Rows from block 3 of a small sound classifier, named by matrix and row number. Rows with one number belong to one neuron. Each number is 128 + 24 x the weight over its row's rms, rounded and kept within 0 to 255. All counts start at 0. Numbers have three digits each. After the name is the row's rms in percent of the matrix's.
After each neuron's rows are labels from the 100 clips, of 14848, where the neuron reaches its highest value: "responds to" is what is common among them. Only what is clearly more common there than usual is listed. The data: acted Russian speech (Dusha). In brackets: how many of the 100.
# fc1: MLP up (model.blocks.3.mlp.fc1.weight, 512x256), inputs 128-255
# fc2: MLP down (model.blocks.3.mlp.fc2.weight, 256x512, transposed), outputs 128-255

fc1.224 129:089165104160169172120072105154154116098106167109155130116172177148136095091077210088131109142116114101142096130153128120165146165159155122110135140136145120158131146139129110123147143119157148134137145135147095138126129089108131118105125096137075162115140163173138089126124132132086099131184133124160149117103108101127106088116128130106141141165139116121100129093115114119129128152109
fc2.224 119:124104120155152132130133171115127172121123133159111150103096150115131149127159086110177119091103128151109106112138137119141099106123099127129100140116141053094142124148104147110139111078095073122117157120131139138127118105120097120126148110147152131136112139131097140141133112127131087102122119161130119138138151161158128157142087149129106158111122137127141136132109108094110098138116
responds to: emotion: angry (58)

fc1.467 111:101098128119127158148160122140126080121103117163098123136094108143121135093146130154131139150118122118155203152092149143097128104082131140166120145129131123130141125148125113094141107111074137135164146162146124154130140139142130123153139168153127123098152137132098088109075172099144105128143105076147111089147103119151132122136130133109112164172159133152113094120141101120133153156127
fc2.467 111:110145115141115140116120132121186089161121124099114119169090149105142110130132108151117119111153112079115115132129131139075169130119069106102136108150152154080103152141114153109090131104172115111102096152133143118166099126149129112116160095112124143099160112114099145097138107073112161081126114175101114138120131104162084146128131131116144142089105128119141121068129149132108095105150
responds to: emotion: positive (57)

fc1.350 081:132134109125141133112150145154111116136147125115136085132151140181083153121130080094091120188145096157132130113116119096166158133151142070147143183121154153119117162139106134086145122131094143112110126113156155116103131103153130140133149094156105145141091137114100146123136134132092161143143123161163157135154133147189084121157131130120153122150157110104097150068134125127127104111131
fc2.350 091:119115122148126119147132120080107133131115104147120107129114097143102091102103108176104150138109151094181121110150083166173137124141144075124167137130142118169156102111128184104135128147112143149159110110147103122096133139135129120154115127109108064129108119109173119059159062099161129123116091144160138135135131089132120146103117150120151092085137118147116115150148114131109115118127
responds to: emotion: positive (49)

fc1.133 126:123189099149150178126116178130148143150147117134149142134103146131108096122128097143118134106136100117128107137139116100080165154127127150143151129144109119068171136220089111101124121140125177095128132138130108114115118132122130135121114130146126182108150109094157143082105088076152128151120138143170146145141107116146112121125131120135105164133110144116124150161126113141091112173109
fc2.133 117:156143124150094112154156170118168125072142081097082079125140100122174153133124125160127121124149138159140109089105126153135091140107117134141128143114096127141126157060121173153123123145140095125085111119087144134126085081119114151110158134165152135125164145195161088126135094135097098102086123120125119110114131152102090079104113110142127125114121119136151144140088120132174131099135
responds to: emotion: positive (49)

fc1.397 101:113141113092152161128125071139099137089133103154134127088085152143144131132191143143102085094105104124146095131112140134161138111126096119089109123131105169105096121120119142131124110145131157134123137119125152111112113188161082173133119087150155120148169119139119093107142147130119117178118148132146095139189106106103166097100119093157116105095145131151117070126115144087123136207120
fc2.397 104:098113093140120140089127125068135134070131184136163144114095129174092135134123183145117134142124145140133141131101123138116133172153147130135130125111148152121110136145121109122116133120113157141088100102124101151184141134151087120117133148149115127134174136133092105128129141109149171140125106119132141118132145126138115129132115156147125160148138113114099103130105132130133115109143
responds to: emotion: positive (52)

fc1.12 126:136140131099117150097151113113114110094138129103112118146131150104190123118117100150153120112117092113126124106107099145121140085110107144127146152118164102124120140143132098141101117123133160125113152179162099077135125120110154084123132080144160090141100108090118099123156118112132148110199116124101110138168095147085131141090149136097147125148098107107111137114155108138117170103150
fc2.12 122:149132140097082120123163165166154128147144150145093174088158133139124130138179154118128183147132115129135156133124115163184107097078209147110129109146097122130147109069103147142110128167090145139110152169113109130127135132119123130146118095129114154100106090129112149105140098150118130149080100087136154124114150127131131136162154103107163162173136131070149131117089107147169134133148
responds to: emotion: sad (73)

fc1.285 094:178137133169115133171129094127147111148088106118117111133179112119134102128157116127133116150133151130103107147073106138149164116125103117119188079105143139135120138126129124102133128139115156114153095166098145163125118114151095093119113090124101125161146155159122137111175118099115130131136116115151116118124126135064103127116101157144140122109145136166181143144102101078156102187156
fc2.285 086:128105090122136057106121135154126145135088086105100109102099092099129090162114145084115136164126156122157111105109152081101092155134135082125160154147121106131100125129133181140101146122121133118152140177140080173145120128139100126148110070162133078130134155128109112119143168128157132126129143107146096112101126123158131149098135132151185126119156129167163137071145148138144169124103
responds to: emotion: sad (81)

fc1.375 120:089140099120130124099140106149123119103125116119118127155112163131099167121129142145138143135124095114131129138140114154143133101107120157085109109142113135131095122175158116143166102096096122112147110129106119115157142114111111119146145144125140164139122124133097140112071133086149128152158114171128153090118126131143134102102131065195106068081165107130146114127122122109101120162146
fc2.375 112:130102078118116134162112151114137158108109106146094151121126100152131087093145090138099120155102135165162141133116106136081124091126124190107148121114129127141145100097129090129136135099098103110095124150162120131106094092123133134081097154106121167146083150129111113106123138104130102092157143146136157140139170138167123130110104176155167139141128129137106109102151144144148146154097
responds to: emotion: positive (59)

fc1.124 121:110136106151129130102102169163075113123131128152158100141105114145115105089111118129098115121099093150143115138151111155142123162166130107196122124121116149149115130138131138168095142158118163098115094120099147113131141084138123056157138121181144120084152142120129159140132131081138134107119164177124128142122152139149131135149108134111085126080158108168104110106126136101099181126101
fc2.124 113:115159129118090123115108108095090118106107141080133158156126098154168118153091141166117117145107130166128140164083133078146128124132147115117141127139124131187152108125109142162137099138130145143119194134137158142084083138136155116120161099109129136147144102128122143107150142129152131126160108106142151131124096154121110128121116099116164098107086123131110124122168095098099132149118
responds to: emotion: angry (63)

fc1.465 111:117148147132119159155125124115111197105133117154100141137160131174106150185129125123102132128114075108120148163160121103121153134140126109119107094149117128090135133175146095127167114087152131104089154127113159131120092155123157120120151149108169112120137162113113160113120169116113127159136131112204190148091071128120136121063131121132158129159121137157131147086142152061150136107107
fc2.465 099:134137132146088165117112072099118104113120112149154137125110158104140146120158133122097130133170139105126112119132121134091144160127160150139133102094152135146081157135131136119167167159132122147111162086139072154150128130139119115109039122101169123152123121128104135051136084171103154160137079141145112117144148152115118141119117110144118095136120119132154117116115109132161106135116
responds to: emotion: angry (53)

fc1.196 124:145137128156108097114150144144173141134141100125112115101130110123131131144109138105171128128101149167127148136113151117107153135104153127138110127073109109095106113117158159097110147137102098112161109170138095121162124150127120089106137137110130128120098113113140077117149118139128089106131149106104124125160143129120118105188148140136136147115106156142125150144095148130099131110148
fc2.196 114:161143142139129073160122130118107109123161131104121116063139114099110149141113180097126124154144123146095136121141093105116133142113155112079134116141160133109136131078159151112154139104132155152136172130129113133140075098126114097136159150121155141104109124114073068116098160140093130159143122115143085130122121131143136127164087157126105148130163141102129097116146101138113150097136
responds to: emotion: sad (66)

fc1.135 120:092144135151137123112121136167119099181113121119121150174138144107134131120132145151168117132176112141128156125135150130088104136107138121144113139149100148101110160120131130117138102106124137104138128151101116151130181103110142115114080128145142146145121132122145157085061096098138120138167135125136115099120135117102133114145123105162132118122125126152137104092124143118131167100089
fc2.135 123:139138139132111177127132140191121117158107129128164158163136153160083139133119147110163123091115082129142141107098141179113160139161115161125132104134095129170124125115162115160109110181140099129127074132105120121108132148103140148150096134126124141148115177186135101130148115127117148155125193153121106134122160140144147130134146131090099136136136136090122132102104070121155142110126
responds to: emotion: positive (44)

fc1.201 095:119141114155144096121136153097103106130152145099111131122160118163167113125113133100116165133170145107183152108110118114146167114112142164133136108069121151128120141114143131154132133162140124130117116146157147136145135143102088086066147111169113113089135131129135155138149084128082116070123167136131061116105120093099115134155121196113111096147143127140142122113120131138094154108113
fc2.201 097:164128161080123119149104160138126151104121144114117169117107143113119114111112137125152132121134120142088103117097073114146144121097121122151146091125113114093169114112128133096153106135116146113137150123145130127119144117114161145162110107120092169221155149135158125113138120129079115141148169162132142163121126147124145137128139211151173132083092103129115098107158114119134124111154
responds to: emotion: angry (43)