config = dict(
    kernel_size=5,
    momentum=0.95,
    adamw_lr_other_params=0.0023,
    steps=15200,
    warmup_steps=450,
    adamw_weight_decay_other_params=0.05,
)
Rows from block 3 of a small sound classifier, named by matrix and row number. Rows with one number belong to one neuron. Each number is 50 + 15 x the weight over its row's rms, rounded and kept within 0 to 99. All counts start at 0. After the name is the row's rms in percent of the matrix's.
After each neuron's rows are labels from the 100 clips, of 14848, where the neuron reaches its highest value: "loudest band" is the band of the loudest frequency at the time of the peak. Only what is clearly more common there than usual is listed. The data: acted Russian speech (Dusha). In brackets: how many of the 100.
# fc1: MLP up (model.blocks.3.mlp.fc1.weight, 512x256), inputs 128-255
# fc2: MLP down (model.blocks.3.mlp.fc2.weight, 256x512, transposed), outputs 128-255

fc1.410 104:61 52 56 32 57 78 47 49 86 43 40 47 44 41 53 44 70 28 57 63 37 49 63 33 45 79 66 37 26 61 49 74 49 63 68 69 63 53 65 52 64 27 48 38 36 40 40 55 54 42 68 15 40 59 61 43 57 65 65 43 34 65 01 60 65 52 23 51 48 49 45 60 28 46 67 54 58 79 78 52 30 24 40 39 37 60 55 70 31 68 45 58 61 49 50 74 48 47 60 41 59 51 58 35 36 57 32 37 34 46 59 38 84 50 72 69 27 33 57 40 45 31 58 27 77 53 41 37
fc2.410 109:56 50 32 47 48 41 74 78 67 80 45 48 46 38 56 52 24 45 64 52 60 35 68 53 68 39 58 39 62 49 36 53 61 53 45 71 38 47 64 29 63 56 52 73 54 59 66 49 94 23 67 94 52 43 57 47 57 66 49 23 56 38 39 71 54 65 33 41 50 57 78 62 57 76 53 66 28 41 67 52 44 66 40 49 23 71 39 51 61 56 47 52 47 62 66 13 64 28 65 51 60 27 48 46 44 63 51 25 38 14 42 47 60 55 30 56 31 46 63 50 46 65 38 55 60 86 35 43
loudest band: 4000 to 8000 Hz (26)

fc1.326 094:16 35 18 61 53 78 54 60 43 56 29 70 59 54 29 28 37 49 55 54 38 23 44 56 76 47 44 42 56 57 40 59 29 60 42 59 41 23 60 71 42 45 33 63 76 61 61 59 54 37 47 60 60 76 43 41 52 32 71 32 28 60 68 57 44 75 57 64 80 23 52 54 63 41 51 50 56 48 36 62 58 53 49 39 39 29 69 28 57 54 57 52 49 57 46 28 62 43 10 30 07 62 62 40 54 68 66 60 55 25 52 41 50 66 71 59 59 47 64 57 55 29 31 66 64 23 38 52
fc2.326 095:50 51 47 65 58 51 84 46 69 55 71 68 61 55 17 55 70 43 30 66 40 60 41 54 51 56 55 52 54 65 51 66 40 41 43 62 35 45 81 41 52 63 72 49 46 66 35 57 53 58 33 44 38 83 40 63 66 69 24 70 57 64 58 37 75 52 38 60 21 41 38 45 75 52 52 61 38 43 63 54 60 62 54 55 71 61 52 48 84 46 61 65 42 40 26 65 62 56 53 56 50 32 28 33 53 84 48 59 51 52 35 90 34 42 52 54 69 48 37 71 41 63 50 43 58 31 50 54
loudest band: 250 to 500 Hz (51)

fc1.162 110:63 52 42 28 55 51 38 24 51 57 61 59 25 43 45 37 37 73 50 70 61 54 68 72 68 19 94 21 61 50 61 69 22 32 36 34 76 46 49 44 56 50 45 45 59 81 44 35 48 43 45 48 47 61 43 49 68 86 75 25 63 54 30 62 59 56 53 41 70 64 59 32 72 38 57 66 64 57 25 47 48 37 59 52 45 43 68 53 37 37 54 43 41 56 36 28 34 29 57 62 49 67 52 37 45 39 43 68 42 37 72 60 59 39 42 60 42 36 57 69 46 49 57 44 46 49 78 52
fc2.162 107:50 78 19 66 58 62 88 59 56 32 53 65 68 71 50 54 43 17 71 59 11 41 44 40 78 51 48 76 74 33 42 33 59 43 59 29 69 36 79 67 70 49 59 76 48 76 58 84 43 57 61 68 30 47 52 45 67 47 44 46 48 51 68 58 41 51 53 60 59 23 45 29 46 48 38 41 50 60 37 50 93 32 37 68 66 70 45 65 39 52 74 18 69 41 99 49 09 52 72 44 72 34 39 59 46 56 38 48 27 46 48 42 43 53 32 55 56 58 52 59 41 50 66 67 38 46 40 51
loudest band: 250 to 500 Hz (54)

fc1.455 103:81 66 36 50 41 42 52 45 67 80 57 54 74 55 34 52 59 44 37 30 73 32 78 55 38 41 75 47 39 41 41 60 33 72 47 67 66 46 56 36 47 46 64 66 50 63 50 35 20 43 46 45 38 51 27 58 73 47 43 41 71 48 56 68 77 31 63 53 41 58 42 40 56 04 68 26 26 60 78 42 58 38 65 46 48 37 66 44 42 37 86 54 54 38 37 68 51 70 78 40 36 47 47 36 85 51 46 54 34 71 30 45 37 25 55 69 33 45 40 55 53 50 45 44 58 61 51 39
fc2.455 100:62 31 35 49 40 74 46 56 42 41 44 54 39 48 77 52 39 51 71 35 31 65 59 52 49 22 42 68 60 54 49 69 67 37 63 32 54 53 38 39 69 77 76 54 40 56 36 62 55 38 26 57 56 36 56 49 35 38 18 73 72 70 44 63 35 34 30 55 38 36 77 53 55 60 53 56 64 44 49 65 41 24 51 67 31 26 31 30 59 63 61 36 47 57 82 39 38 17 56 67 49 33 56 48 64 39 83 27 61 44 35 70 67 35 40 37 38 66 53 76 42 43 46 72 62 62 37 43
loudest band: 500 to 1000 Hz (35)

fc1.295 079:54 47 63 11 38 41 52 43 52 43 62 48 40 82 81 48 50 59 83 34 40 13 34 35 48 18 31 45 54 52 61 61 65 56 74 58 36 50 34 56 47 38 30 39 73 43 55 40 58 46 45 78 45 43 44 49 45 54 25 60 37 30 62 59 48 44 39 13 49 65 44 42 62 54 58 50 45 54 65 42 51 40 39 36 58 37 25 45 41 37 65 69 32 43 74 19 55 92 61 51 56 59 59 53 67 62 57 20 64 60 35 53 59 63 21 64 73 57 53 57 60 40 63 69 73 54 69 43
fc2.295 089:44 22 60 46 57 16 58 70 58 46 66 57 80 36 59 26 50 52 24 45 41 56 46 27 34 53 53 65 39 40 52 20 60 65 49 54 45 54 52 53 64 17 96 57 68 53 43 53 52 61 52 71 21 37 68 16 26 36 44 14 56 39 57 67 34 49 47 62 32 59 63 68 55 58 50 63 49 18 45 54 56 54 52 64 54 64 24 74 59 51 24 39 94 35 54 51 55 61 36 20 52 69 77 65 68 35 60 40 64 82 42 40 49 49 37 38 34 33 47 41 60 40 35 50 44 45 67 43
loudest band: 4000 to 8000 Hz (48)

fc1.307 109:43 50 51 39 60 53 20 47 91 50 58 46 42 47 45 79 98 44 67 39 29 49 47 61 30 25 40 43 46 69 48 45 39 40 43 50 43 46 59 72 74 57 68 43 56 59 47 48 52 50 34 38 39 44 31 54 33 50 41 50 49 46 59 52 58 80 61 62 33 47 44 26 55 51 42 56 50 55 35 63 88 72 57 60 39 48 61 71 46 50 38 33 37 53 43 26 65 49 73 43 29 55 48 37 55 47 56 29 47 56 47 62 25 50 68 53 90 30 66 21 65 58 66 23 50 75 40 54
fc2.307 110:40 49 18 78 46 35 58 24 22 50 51 63 66 19 77 42 22 68 44 41 49 43 68 39 41 40 61 33 56 66 57 71 39 67 60 56 53 62 42 19 60 28 59 46 50 55 39 42 36 54 52 50 07 80 45 52 62 39 37 35 79 54 39 47 56 62 41 70 34 19 46 49 42 35 32 60 57 20 77 57 60 57 53 14 60 58 57 52 56 21 49 56 36 41 30 63 37 37 71 45 40 44 56 75 60 45 49 33 45 85 39 41 43 37 33 62 50 45 63 54 51 31 69 63 42 53 39 45
loudest band: 500 to 1000 Hz (28)

fc1.331 104:24 58 72 59 27 57 47 55 70 52 31 48 37 59 35 74 18 27 59 29 37 69 55 75 50 50 49 47 16 31 46 38 59 44 52 31 43 43 61 52 79 57 45 43 32 44 46 39 49 53 48 74 47 82 71 50 53 62 48 48 43 12 68 34 51 54 48 38 52 82 54 64 85 49 46 42 68 48 54 32 34 52 46 36 29 47 41 71 48 38 86 52 49 65 50 63 52 47 42 70 48 62 76 70 36 28 40 37 21 43 33 59 60 54 75 70 57 70 51 37 18 49 52 41 46 54 95 55
fc2.331 100:66 39 69 76 31 55 35 57 41 50 62 67 29 55 70 48 47 43 47 50 39 43 85 38 38 42 47 55 42 45 46 39 75 55 62 43 52 60 53 47 59 43 53 53 47 36 78 33 41 38 39 51 52 72 52 43 45 45 53 52 46 13 44 72 49 29 41 31 56 50 71 62 63 64 59 52 52 57 56 47 47 33 28 56 08 49 35 57 37 51 49 36 79 57 44 35 51 36 76 23 56 51 51 48 16 40 81 76 48 42 37 33 48 28 57 37 60 31 26 42 53 44 78 59 76 36 53 61
loudest band: 250 to 500 Hz (46)

fc1.441 094:38 81 43 46 42 55 45 33 32 76 55 30 75 66 35 42 62 74 44 61 55 73 56 30 60 76 52 54 53 50 51 42 59 73 39 72 53 42 63 43 43 79 75 45 59 59 46 59 34 57 49 60 65 33 72 23 47 73 48 53 49 60 34 76 36 79 56 55 22 43 52 68 72 62 58 35 52 31 70 55 43 30 31 22 31 45 23 79 42 40 37 36 45 70 37 38 38 54 31 74 38 74 52 36 33 64 48 48 57 56 20 36 26 51 70 38 42 48 34 53 41 33 75 41 41 63 63 42
fc2.441 107:65 61 38 49 58 81 50 56 65 79 65 65 61 57 72 26 29 54 49 59 37 23 39 40 43 63 58 63 78 77 34 66 69 42 49 52 65 50 55 56 55 44 39 37 36 42 48 56 63 40 54 51 36 62 26 66 57 85 38 36 78 38 37 55 53 53 40 74 56 46 36 48 34 61 82 45 23 24 42 57 37 50 49 53 64 65 46 29 58 71 33 32 38 44 83 43 39 35 40 55 32 66 26 50 45 54 62 43 63 29 57 28 68 54 67 73 37 46 48 36 27 70 49 30 59 57 61 66
loudest band: 2000 to 4000 Hz (27)

fc1.266 109:71 64 58 25 50 85 61 57 61 57 70 69 41 47 45 30 49 48 55 33 08 32 36 28 42 61 34 62 49 45 56 42 34 58 64 46 39 53 31 57 36 77 58 86 18 76 62 61 33 21 48 49 18 62 42 72 80 48 25 75 48 78 58 64 68 41 42 43 48 70 46 69 60 11 24 41 67 51 93 45 55 44 52 57 39 34 39 57 27 58 45 68 43 48 54 64 26 52 56 45 35 49 69 24 33 80 41 51 64 50 40 36 51 69 53 51 56 67 65 54 51 57 58 67 43 40 58 38
fc2.266 099:45 40 66 35 50 27 40 64 46 50 20 49 50 51 74 65 55 42 55 52 70 22 74 64 59 70 38 66 30 58 28 59 69 53 29 55 50 42 30 38 26 57 31 59 46 45 45 61 44 42 69 27 63 51 45 46 32 61 53 38 45 33 34 41 61 33 48 54 63 75 57 76 64 43 47 42 64 67 65 84 54 51 59 72 48 43 55 56 29 42 50 50 62 40 53 57 59 57 50 48 47 74 47 21 41 33 61 41 52 28 52 69 66 35 44 63 49 76 36 44 62 75 54 86 52 54 34 40
loudest band: 500 to 1000 Hz (49)

fc1.118 099:60 63 50 90 34 65 45 39 50 49 60 27 52 73 44 70 68 59 17 73 67 46 55 54 48 47 57 33 74 58 54 72 34 61 36 60 55 41 16 92 40 60 52 39 72 63 82 58 35 52 19 40 28 54 48 51 61 44 45 27 50 30 48 34 55 40 40 61 58 50 14 38 38 28 43 69 52 55 32 50 64 65 68 35 53 37 44 66 33 67 63 65 51 34 50 56 56 46 42 67 35 59 39 77 20 54 59 49 41 21 46 65 42 55 54 50 58 65 56 38 18 30 65 81 32 55 34 57
fc2.118 102:50 64 33 29 52 43 27 58 63 54 40 36 45 51 61 44 71 48 40 27 63 40 79 40 59 57 63 49 63 29 45 42 21 90 34 31 47 68 63 57 66 54 72 56 55 51 71 72 73 73 51 67 99 66 29 50 61 46 57 72 14 39 56 54 62 42 61 60 41 68 26 45 46 44 40 61 43 46 75 47 68 65 44 66 35 74 52 46 59 47 58 50 42 42 54 41 43 72 57 70 47 65 53 50 70 51 43 66 65 52 53 49 55 40 15 38 64 59 24 53 68 65 56 51 59 80 59 38
loudest band: 250 to 500 Hz (46); 500 to 1000 Hz (28)

fc1.459 078:80 56 54 38 34 73 35 41 52 52 51 35 36 71 50 46 37 68 78 55 61 47 15 57 58 70 84 31 50 33 76 43 75 30 42 49 48 37 56 27 46 68 17 42 49 28 39 40 34 48 71 37 76 48 62 56 64 45 46 65 74 52 54 74 81 70 50 45 48 45 44 63 59 74 54 40 73 65 51 55 62 70 60 48 31 38 55 41 53 52 68 79 43 39 45 21 53 20 51 12 36 63 57 34 54 37 37 41 70 41 30 63 41 64 49 39 56 66 67 46 31 50 46 59 69 20 70 33
fc2.459 084:49 54 74 26 28 65 38 54 68 52 44 49 49 42 35 39 51 29 35 30 54 13 70 38 57 43 58 41 69 54 71 47 56 95 47 53 48 61 40 65 32 40 42 73 33 36 71 33 67 61 58 25 52 61 57 53 57 31 29 51 75 58 19 65 61 70 66 31 41 59 41 23 20 47 41 28 22 46 42 30 54 55 03 58 32 50 68 40 66 34 49 56 81 53 45 59 39 45 20 47 49 51 40 49 33 43 43 73 61 55 49 36 71 28 53 36 55 45 70 87 36 67 59 46 36 63 53 47
loudest band: 4000 to 8000 Hz (44)

fc1.302 093:50 62 37 58 62 28 27 54 70 54 73 91 47 32 67 55 50 56 61 60 50 50 83 53 25 54 75 48 42 52 30 82 49 55 57 27 50 61 41 54 67 30 77 49 67 46 73 28 56 61 54 62 40 58 32 50 58 36 41 55 50 11 37 47 28 42 63 36 50 63 61 54 39 64 46 36 56 50 34 68 33 60 63 69 59 58 66 21 61 43 58 52 74 57 56 45 64 43 61 47 52 49 65 42 31 50 49 55 37 48 35 26 46 35 71 62 44 42 34 86 45 24 57 31 17 57 68 36
fc2.302 106:41 71 53 59 33 40 72 56 41 40 72 23 50 33 46 37 60 45 65 45 44 53 82 43 54 66 75 37 34 46 48 39 61 39 54 65 54 53 56 28 55 54 46 45 74 48 40 56 41 75 34 42 27 48 39 22 46 38 50 23 47 59 34 58 14 46 55 58 76 47 75 67 54 48 51 50 81 47 52 37 51 29 50 61 53 47 79 32 39 47 43 83 69 43 38 32 54 43 73 61 53 58 64 44 35 16 55 54 48 47 67 38 70 69 59 96 43 42 64 66 32 64 28 64 28 62 55 45
loudest band: 4000 to 8000 Hz (32)

fc1.492 066:33 50 40 32 54 56 34 63 51 40 42 60 43 50 44 60 35 40 56 59 34 50 55 63 50 43 47 50 23 39 21 71 40 64 64 62 56 46 77 84 44 37 17 53 38 51 53 50 39 40 48 47 22 45 45 34 27 58 46 28 72 65 27 59 38 48 56 51 44 44 45 60 43 79 44 62 57 70 47 48 69 61 40 45 54 68 35 28 59 54 51 48 59 62 65 87 48 35 78 47 53 38 66 54 77 20 38 42 67 58 43 49 50 66 67 84 31 52 43 28 42 60 55 45 67 63 43 57
fc2.492 072:74 46 54 79 50 47 66 73 58 45 19 18 35 50 44 41 44 10 58 25 63 50 38 55 42 38 54 26 59 64 37 36 76 43 41 49 25 41 69 56 57 67 44 48 51 73 86 38 18 52 87 23 71 40 37 43 49 45 73 38 40 76 36 73 59 41 43 41 54 50 51 62 58 53 53 62 55 43 45 57 62 25 64 38 60 29 72 38 47 57 53 44 40 44 35 44 47 31 49 30 39 27 48 63 57 13 42 36 38 44 55 49 58 47 70 60 62 39 46 57 38 50 51 36 63 52 81 75
loudest band: 4000 to 8000 Hz (55)

fc1.470 112:62 61 59 47 73 41 49 44 65 41 56 59 31 51 36 67 41 61 34 31 43 51 48 35 48 57 71 58 40 26 74 58 38 44 54 89 39 62 30 19 41 78 72 68 49 70 45 10 34 19 54 45 62 58 33 81 67 44 76 57 54 23 63 51 29 65 63 53 59 36 27 43 33 55 68 36 41 24 68 51 41 56 51 51 48 71 42 43 29 40 40 68 62 43 26 45 38 25 27 33 59 59 39 56 60 39 31 46 29 45 32 31 60 68 63 40 39 49 51 40 55 60 54 79 21 63 61 65
fc2.470 121:38 36 53 44 86 38 40 42 59 60 65 59 56 42 65 74 30 61 50 44 52 50 45 59 39 48 62 25 74 54 44 69 34 49 43 62 79 46 60 53 60 39 35 56 55 46 39 44 69 71 63 34 48 55 70 54 43 50 50 46 60 43 38 62 75 72 42 26 90 54 25 57 42 47 39 56 37 27 57 25 49 17 42 99 45 30 32 38 53 52 55 51 58 77 41 62 40 34 56 48 42 76 57 40 71 43 54 37 56 30 36 64 48 78 77 39 51 66 66 22 57 31 50 45 66 36 84 49
loudest band: 2000 to 4000 Hz (26)