{"model": "sound classifier", "dataset": "acted Russian speech (Dusha)", "input": "log_mel", "win_length": 400, "norm": "layernorm", "hidden_act": "star_relu", "kernel_size": 5, "adamw_lr_other_params": 0.0023, "batch_size": 256, "lr_schedule": "cosine", "adamw_weight_decay_other_params": 0.05}
Rows from block 3 of a small sound classifier, named by matrix and row number. Rows with one number belong to one neuron. Each number is 500 + 50 x the weight over its row's rms, rounded and kept within 0 to 999. All counts start at 0. Numbers have three digits each.
Before each neuron's rows are labels from the 100 clips, of 14848, where the neuron reaches its highest value: "top examples" is what is common among them. Only what is clearly more common there than usual is listed. The data: acted Russian speech (Dusha).
# fc1: MLP up (model.blocks.3.mlp.fc1.weight, 512x256), inputs 128-255
# fc2: MLP down (model.blocks.3.mlp.fc2.weight, 256x512, transposed), outputs 128-255

top examples: emotion: sad
fc1.394:492515500443493469402446509543465511496462533509495602552463604467516517487425525525592447549516607538379437389542514517503570599483549548522500458389521488469427504567508465539492483499453399550585446620424558499509472423508454568468531497492580581484467414494488539466534462534542536489487483499452510559500551562513428433568568500569516487521514435410508502522514458448606461462491
fc2.394:540509530462436425507481439385496447464484399464497504512485562483466492399509417520473568445493582553526568516515511458458450508570463473492525428462453497552541491467487475472557428531528538494555525650491522537556422519503517494533555459522463521478499473516404405593511529436494481493475526543446508501528526525554490372530469561590494502588544533525524484486523423545529457479463

top examples: emotion: angry
fc1.412:498480564486482559487473427555539500508529567441500506460448547555501561500540546476504478571571442453536467559648457479530519541504594480527500427498584620547564494426459501532558496529566547376530464512508476424568414401468479532523588515492480475540447508545554487469551525549435608455447563479516432560452503466478474467425478509558410377492452495497514516584530468424494541543490
fc2.412:459540463549534446498593450391486490457577469556592525527472524466409498490485454554506543529574511502540468524503494513557557436569460521526542450414525422472465533411438528361439513519440507506425565484434555507510455532509435518568513484430571470450489532473495475547514591572484561508447502520425498541515508571499507501486478522512555475419473541597511523485403540481562475403421

top examples: emotion: sad
fc1.340:485437524603482552518568480497451489493566506426546439527529530506543493439526562499473485574553413495446480525476531525504486539497441533448405595555508489518480492511537507508513550437455485502548533508489490452493490498519430509543456551485448521606580427472570461492409429469449501520470493517528530452599464475621442513496465529671521517487501505607472436462494521431419498501546
fc2.340:499544496513494519535496477486525546532566564554457515529454465640495462450620480506422525629571502483518457563524488529495415544452446434507472485451486453480459542510613449550488500545512476605525463543428517567529630502547531440434484467493520387520608555437549535540496494394474421496459507505454419454442527509516607560419451524539514494518500508416546465559531449491463500467464

top examples: emotion: sad
fc1.433:475491541442600585401543520472498510474427500488470532571445428496581530397534512553505366577515538564475456561533479506456555465520435497535452487531511496558497495502482493573567515511481526529466418509464536555471471621439451459511516453454486462537548538506480490490477437585425430449408436606566531461491460538566434464485460524434542457491488450474403510565545491560521496517553
fc2.433:468493555507585423523525539521536425435487562422425445503513466576532448485538490415430498521499535508642517579496431426444448518456564512513453532603382554446516483553453468570523445498443528513533559549429482466525441431482517576489558528511487468448483577491480510599478447525426481456465446495530585552448521407552519449500457468463493362603473539477502463600541599536546494513526

top examples: emotion: positive
fc1.216:522452506517396445470427540582504483458463395414488554504451526521489486509405543557480465493494552486485497531461487429601479473488471472540542497480445540558471447448578512562461568370474502529477453503580599506503536520464469530438508557592539552515528541536574469475573488483561486485523520422439557477526432541512493508486507681511644442512522543515423537548505450403527483494483
fc2.216:489537419545529472645430531479492532558567535478569450499557540420575486481506470499487487579587483523495492482508424565468452490593543509544434488485520478449498475603515504529537518503534513378551559571588580567462403523454452480464428456515444643517444521548481487509504444518525554469505527508577505449432564480540558542399559568542558495418490552525514524477467431555490477449392

top examples: emotion: angry
fc1.17:415471535387563503443544527587500428554568602505527440562572567575544565540541496481526398412511437545525481519490441532552487467508578481471625487477523518484468481465541550474505579510412522563465550499534567400508548413530506460420626489454448549478509515522466450465532545493438425497472454533554576448486438537463494519447520511499468508498523427458553550517455596451456477454514
fc2.17:480602471507501525465548401440476551526485516524462470505538491505501510483464542605457557510491475406450460471424566521457578500516500505500544423514535560560462483495576358517474538456517429467455574485363437496520467530491531487467517464515538631534382506517482511519512546573470505467509440603413421478535488596543454552565404543470459494515515556536477521579463468447617449485584

top examples: emotion: positive
fc1.251:450423567550514550441501501505440536481471480512569568430506511537512471501573547512511455635455553410512498507497438459425496438511474466471505468469517548537442453543509582498486542456508579378579494545569510512547471456527523379445555521454505572517524474566441384501350443415528510530538547479527551479488530410542488438491521472619569469564494436478485512472523543527538446570540
fc2.251:406524474497540540566469533468513448493474520510526623408488535476523568448425566451584525607503517585483468563540407484538520505504454514482554437528489540532579588493460467503503514573533496461529537542482609558433512436519525494493480484489507537557427614444474497471516442433477525565497527539569548544501508464372490528610527509465552416509455488659561501449396527486526462498576

top examples: emotion: sad
fc1.361:522448494570530506545622474427536520471488465422478588474533518443428522549516519517559477446424557428571598561517495528464509503480534542553474449507518457466473545527478436453468459465390590493484432585622538496533525422444554448520547555542547525541488547525568492526507448538584430571595527510429513465531577514479407488537496447540519494372527520468526521476485524569514447510475
fc2.361:501494608558543440534488476439444360561546525501529463513463461511449419542475541493434620602442456544505462531518582484526477452467495502489447543476488440507590504399519450552452437646477480608556464512512395372446489501467525508549548460473511534391463479438511519535514510514512534533483539431389612519548452564477486538512519527456464454453512503501465516455480462487432513492524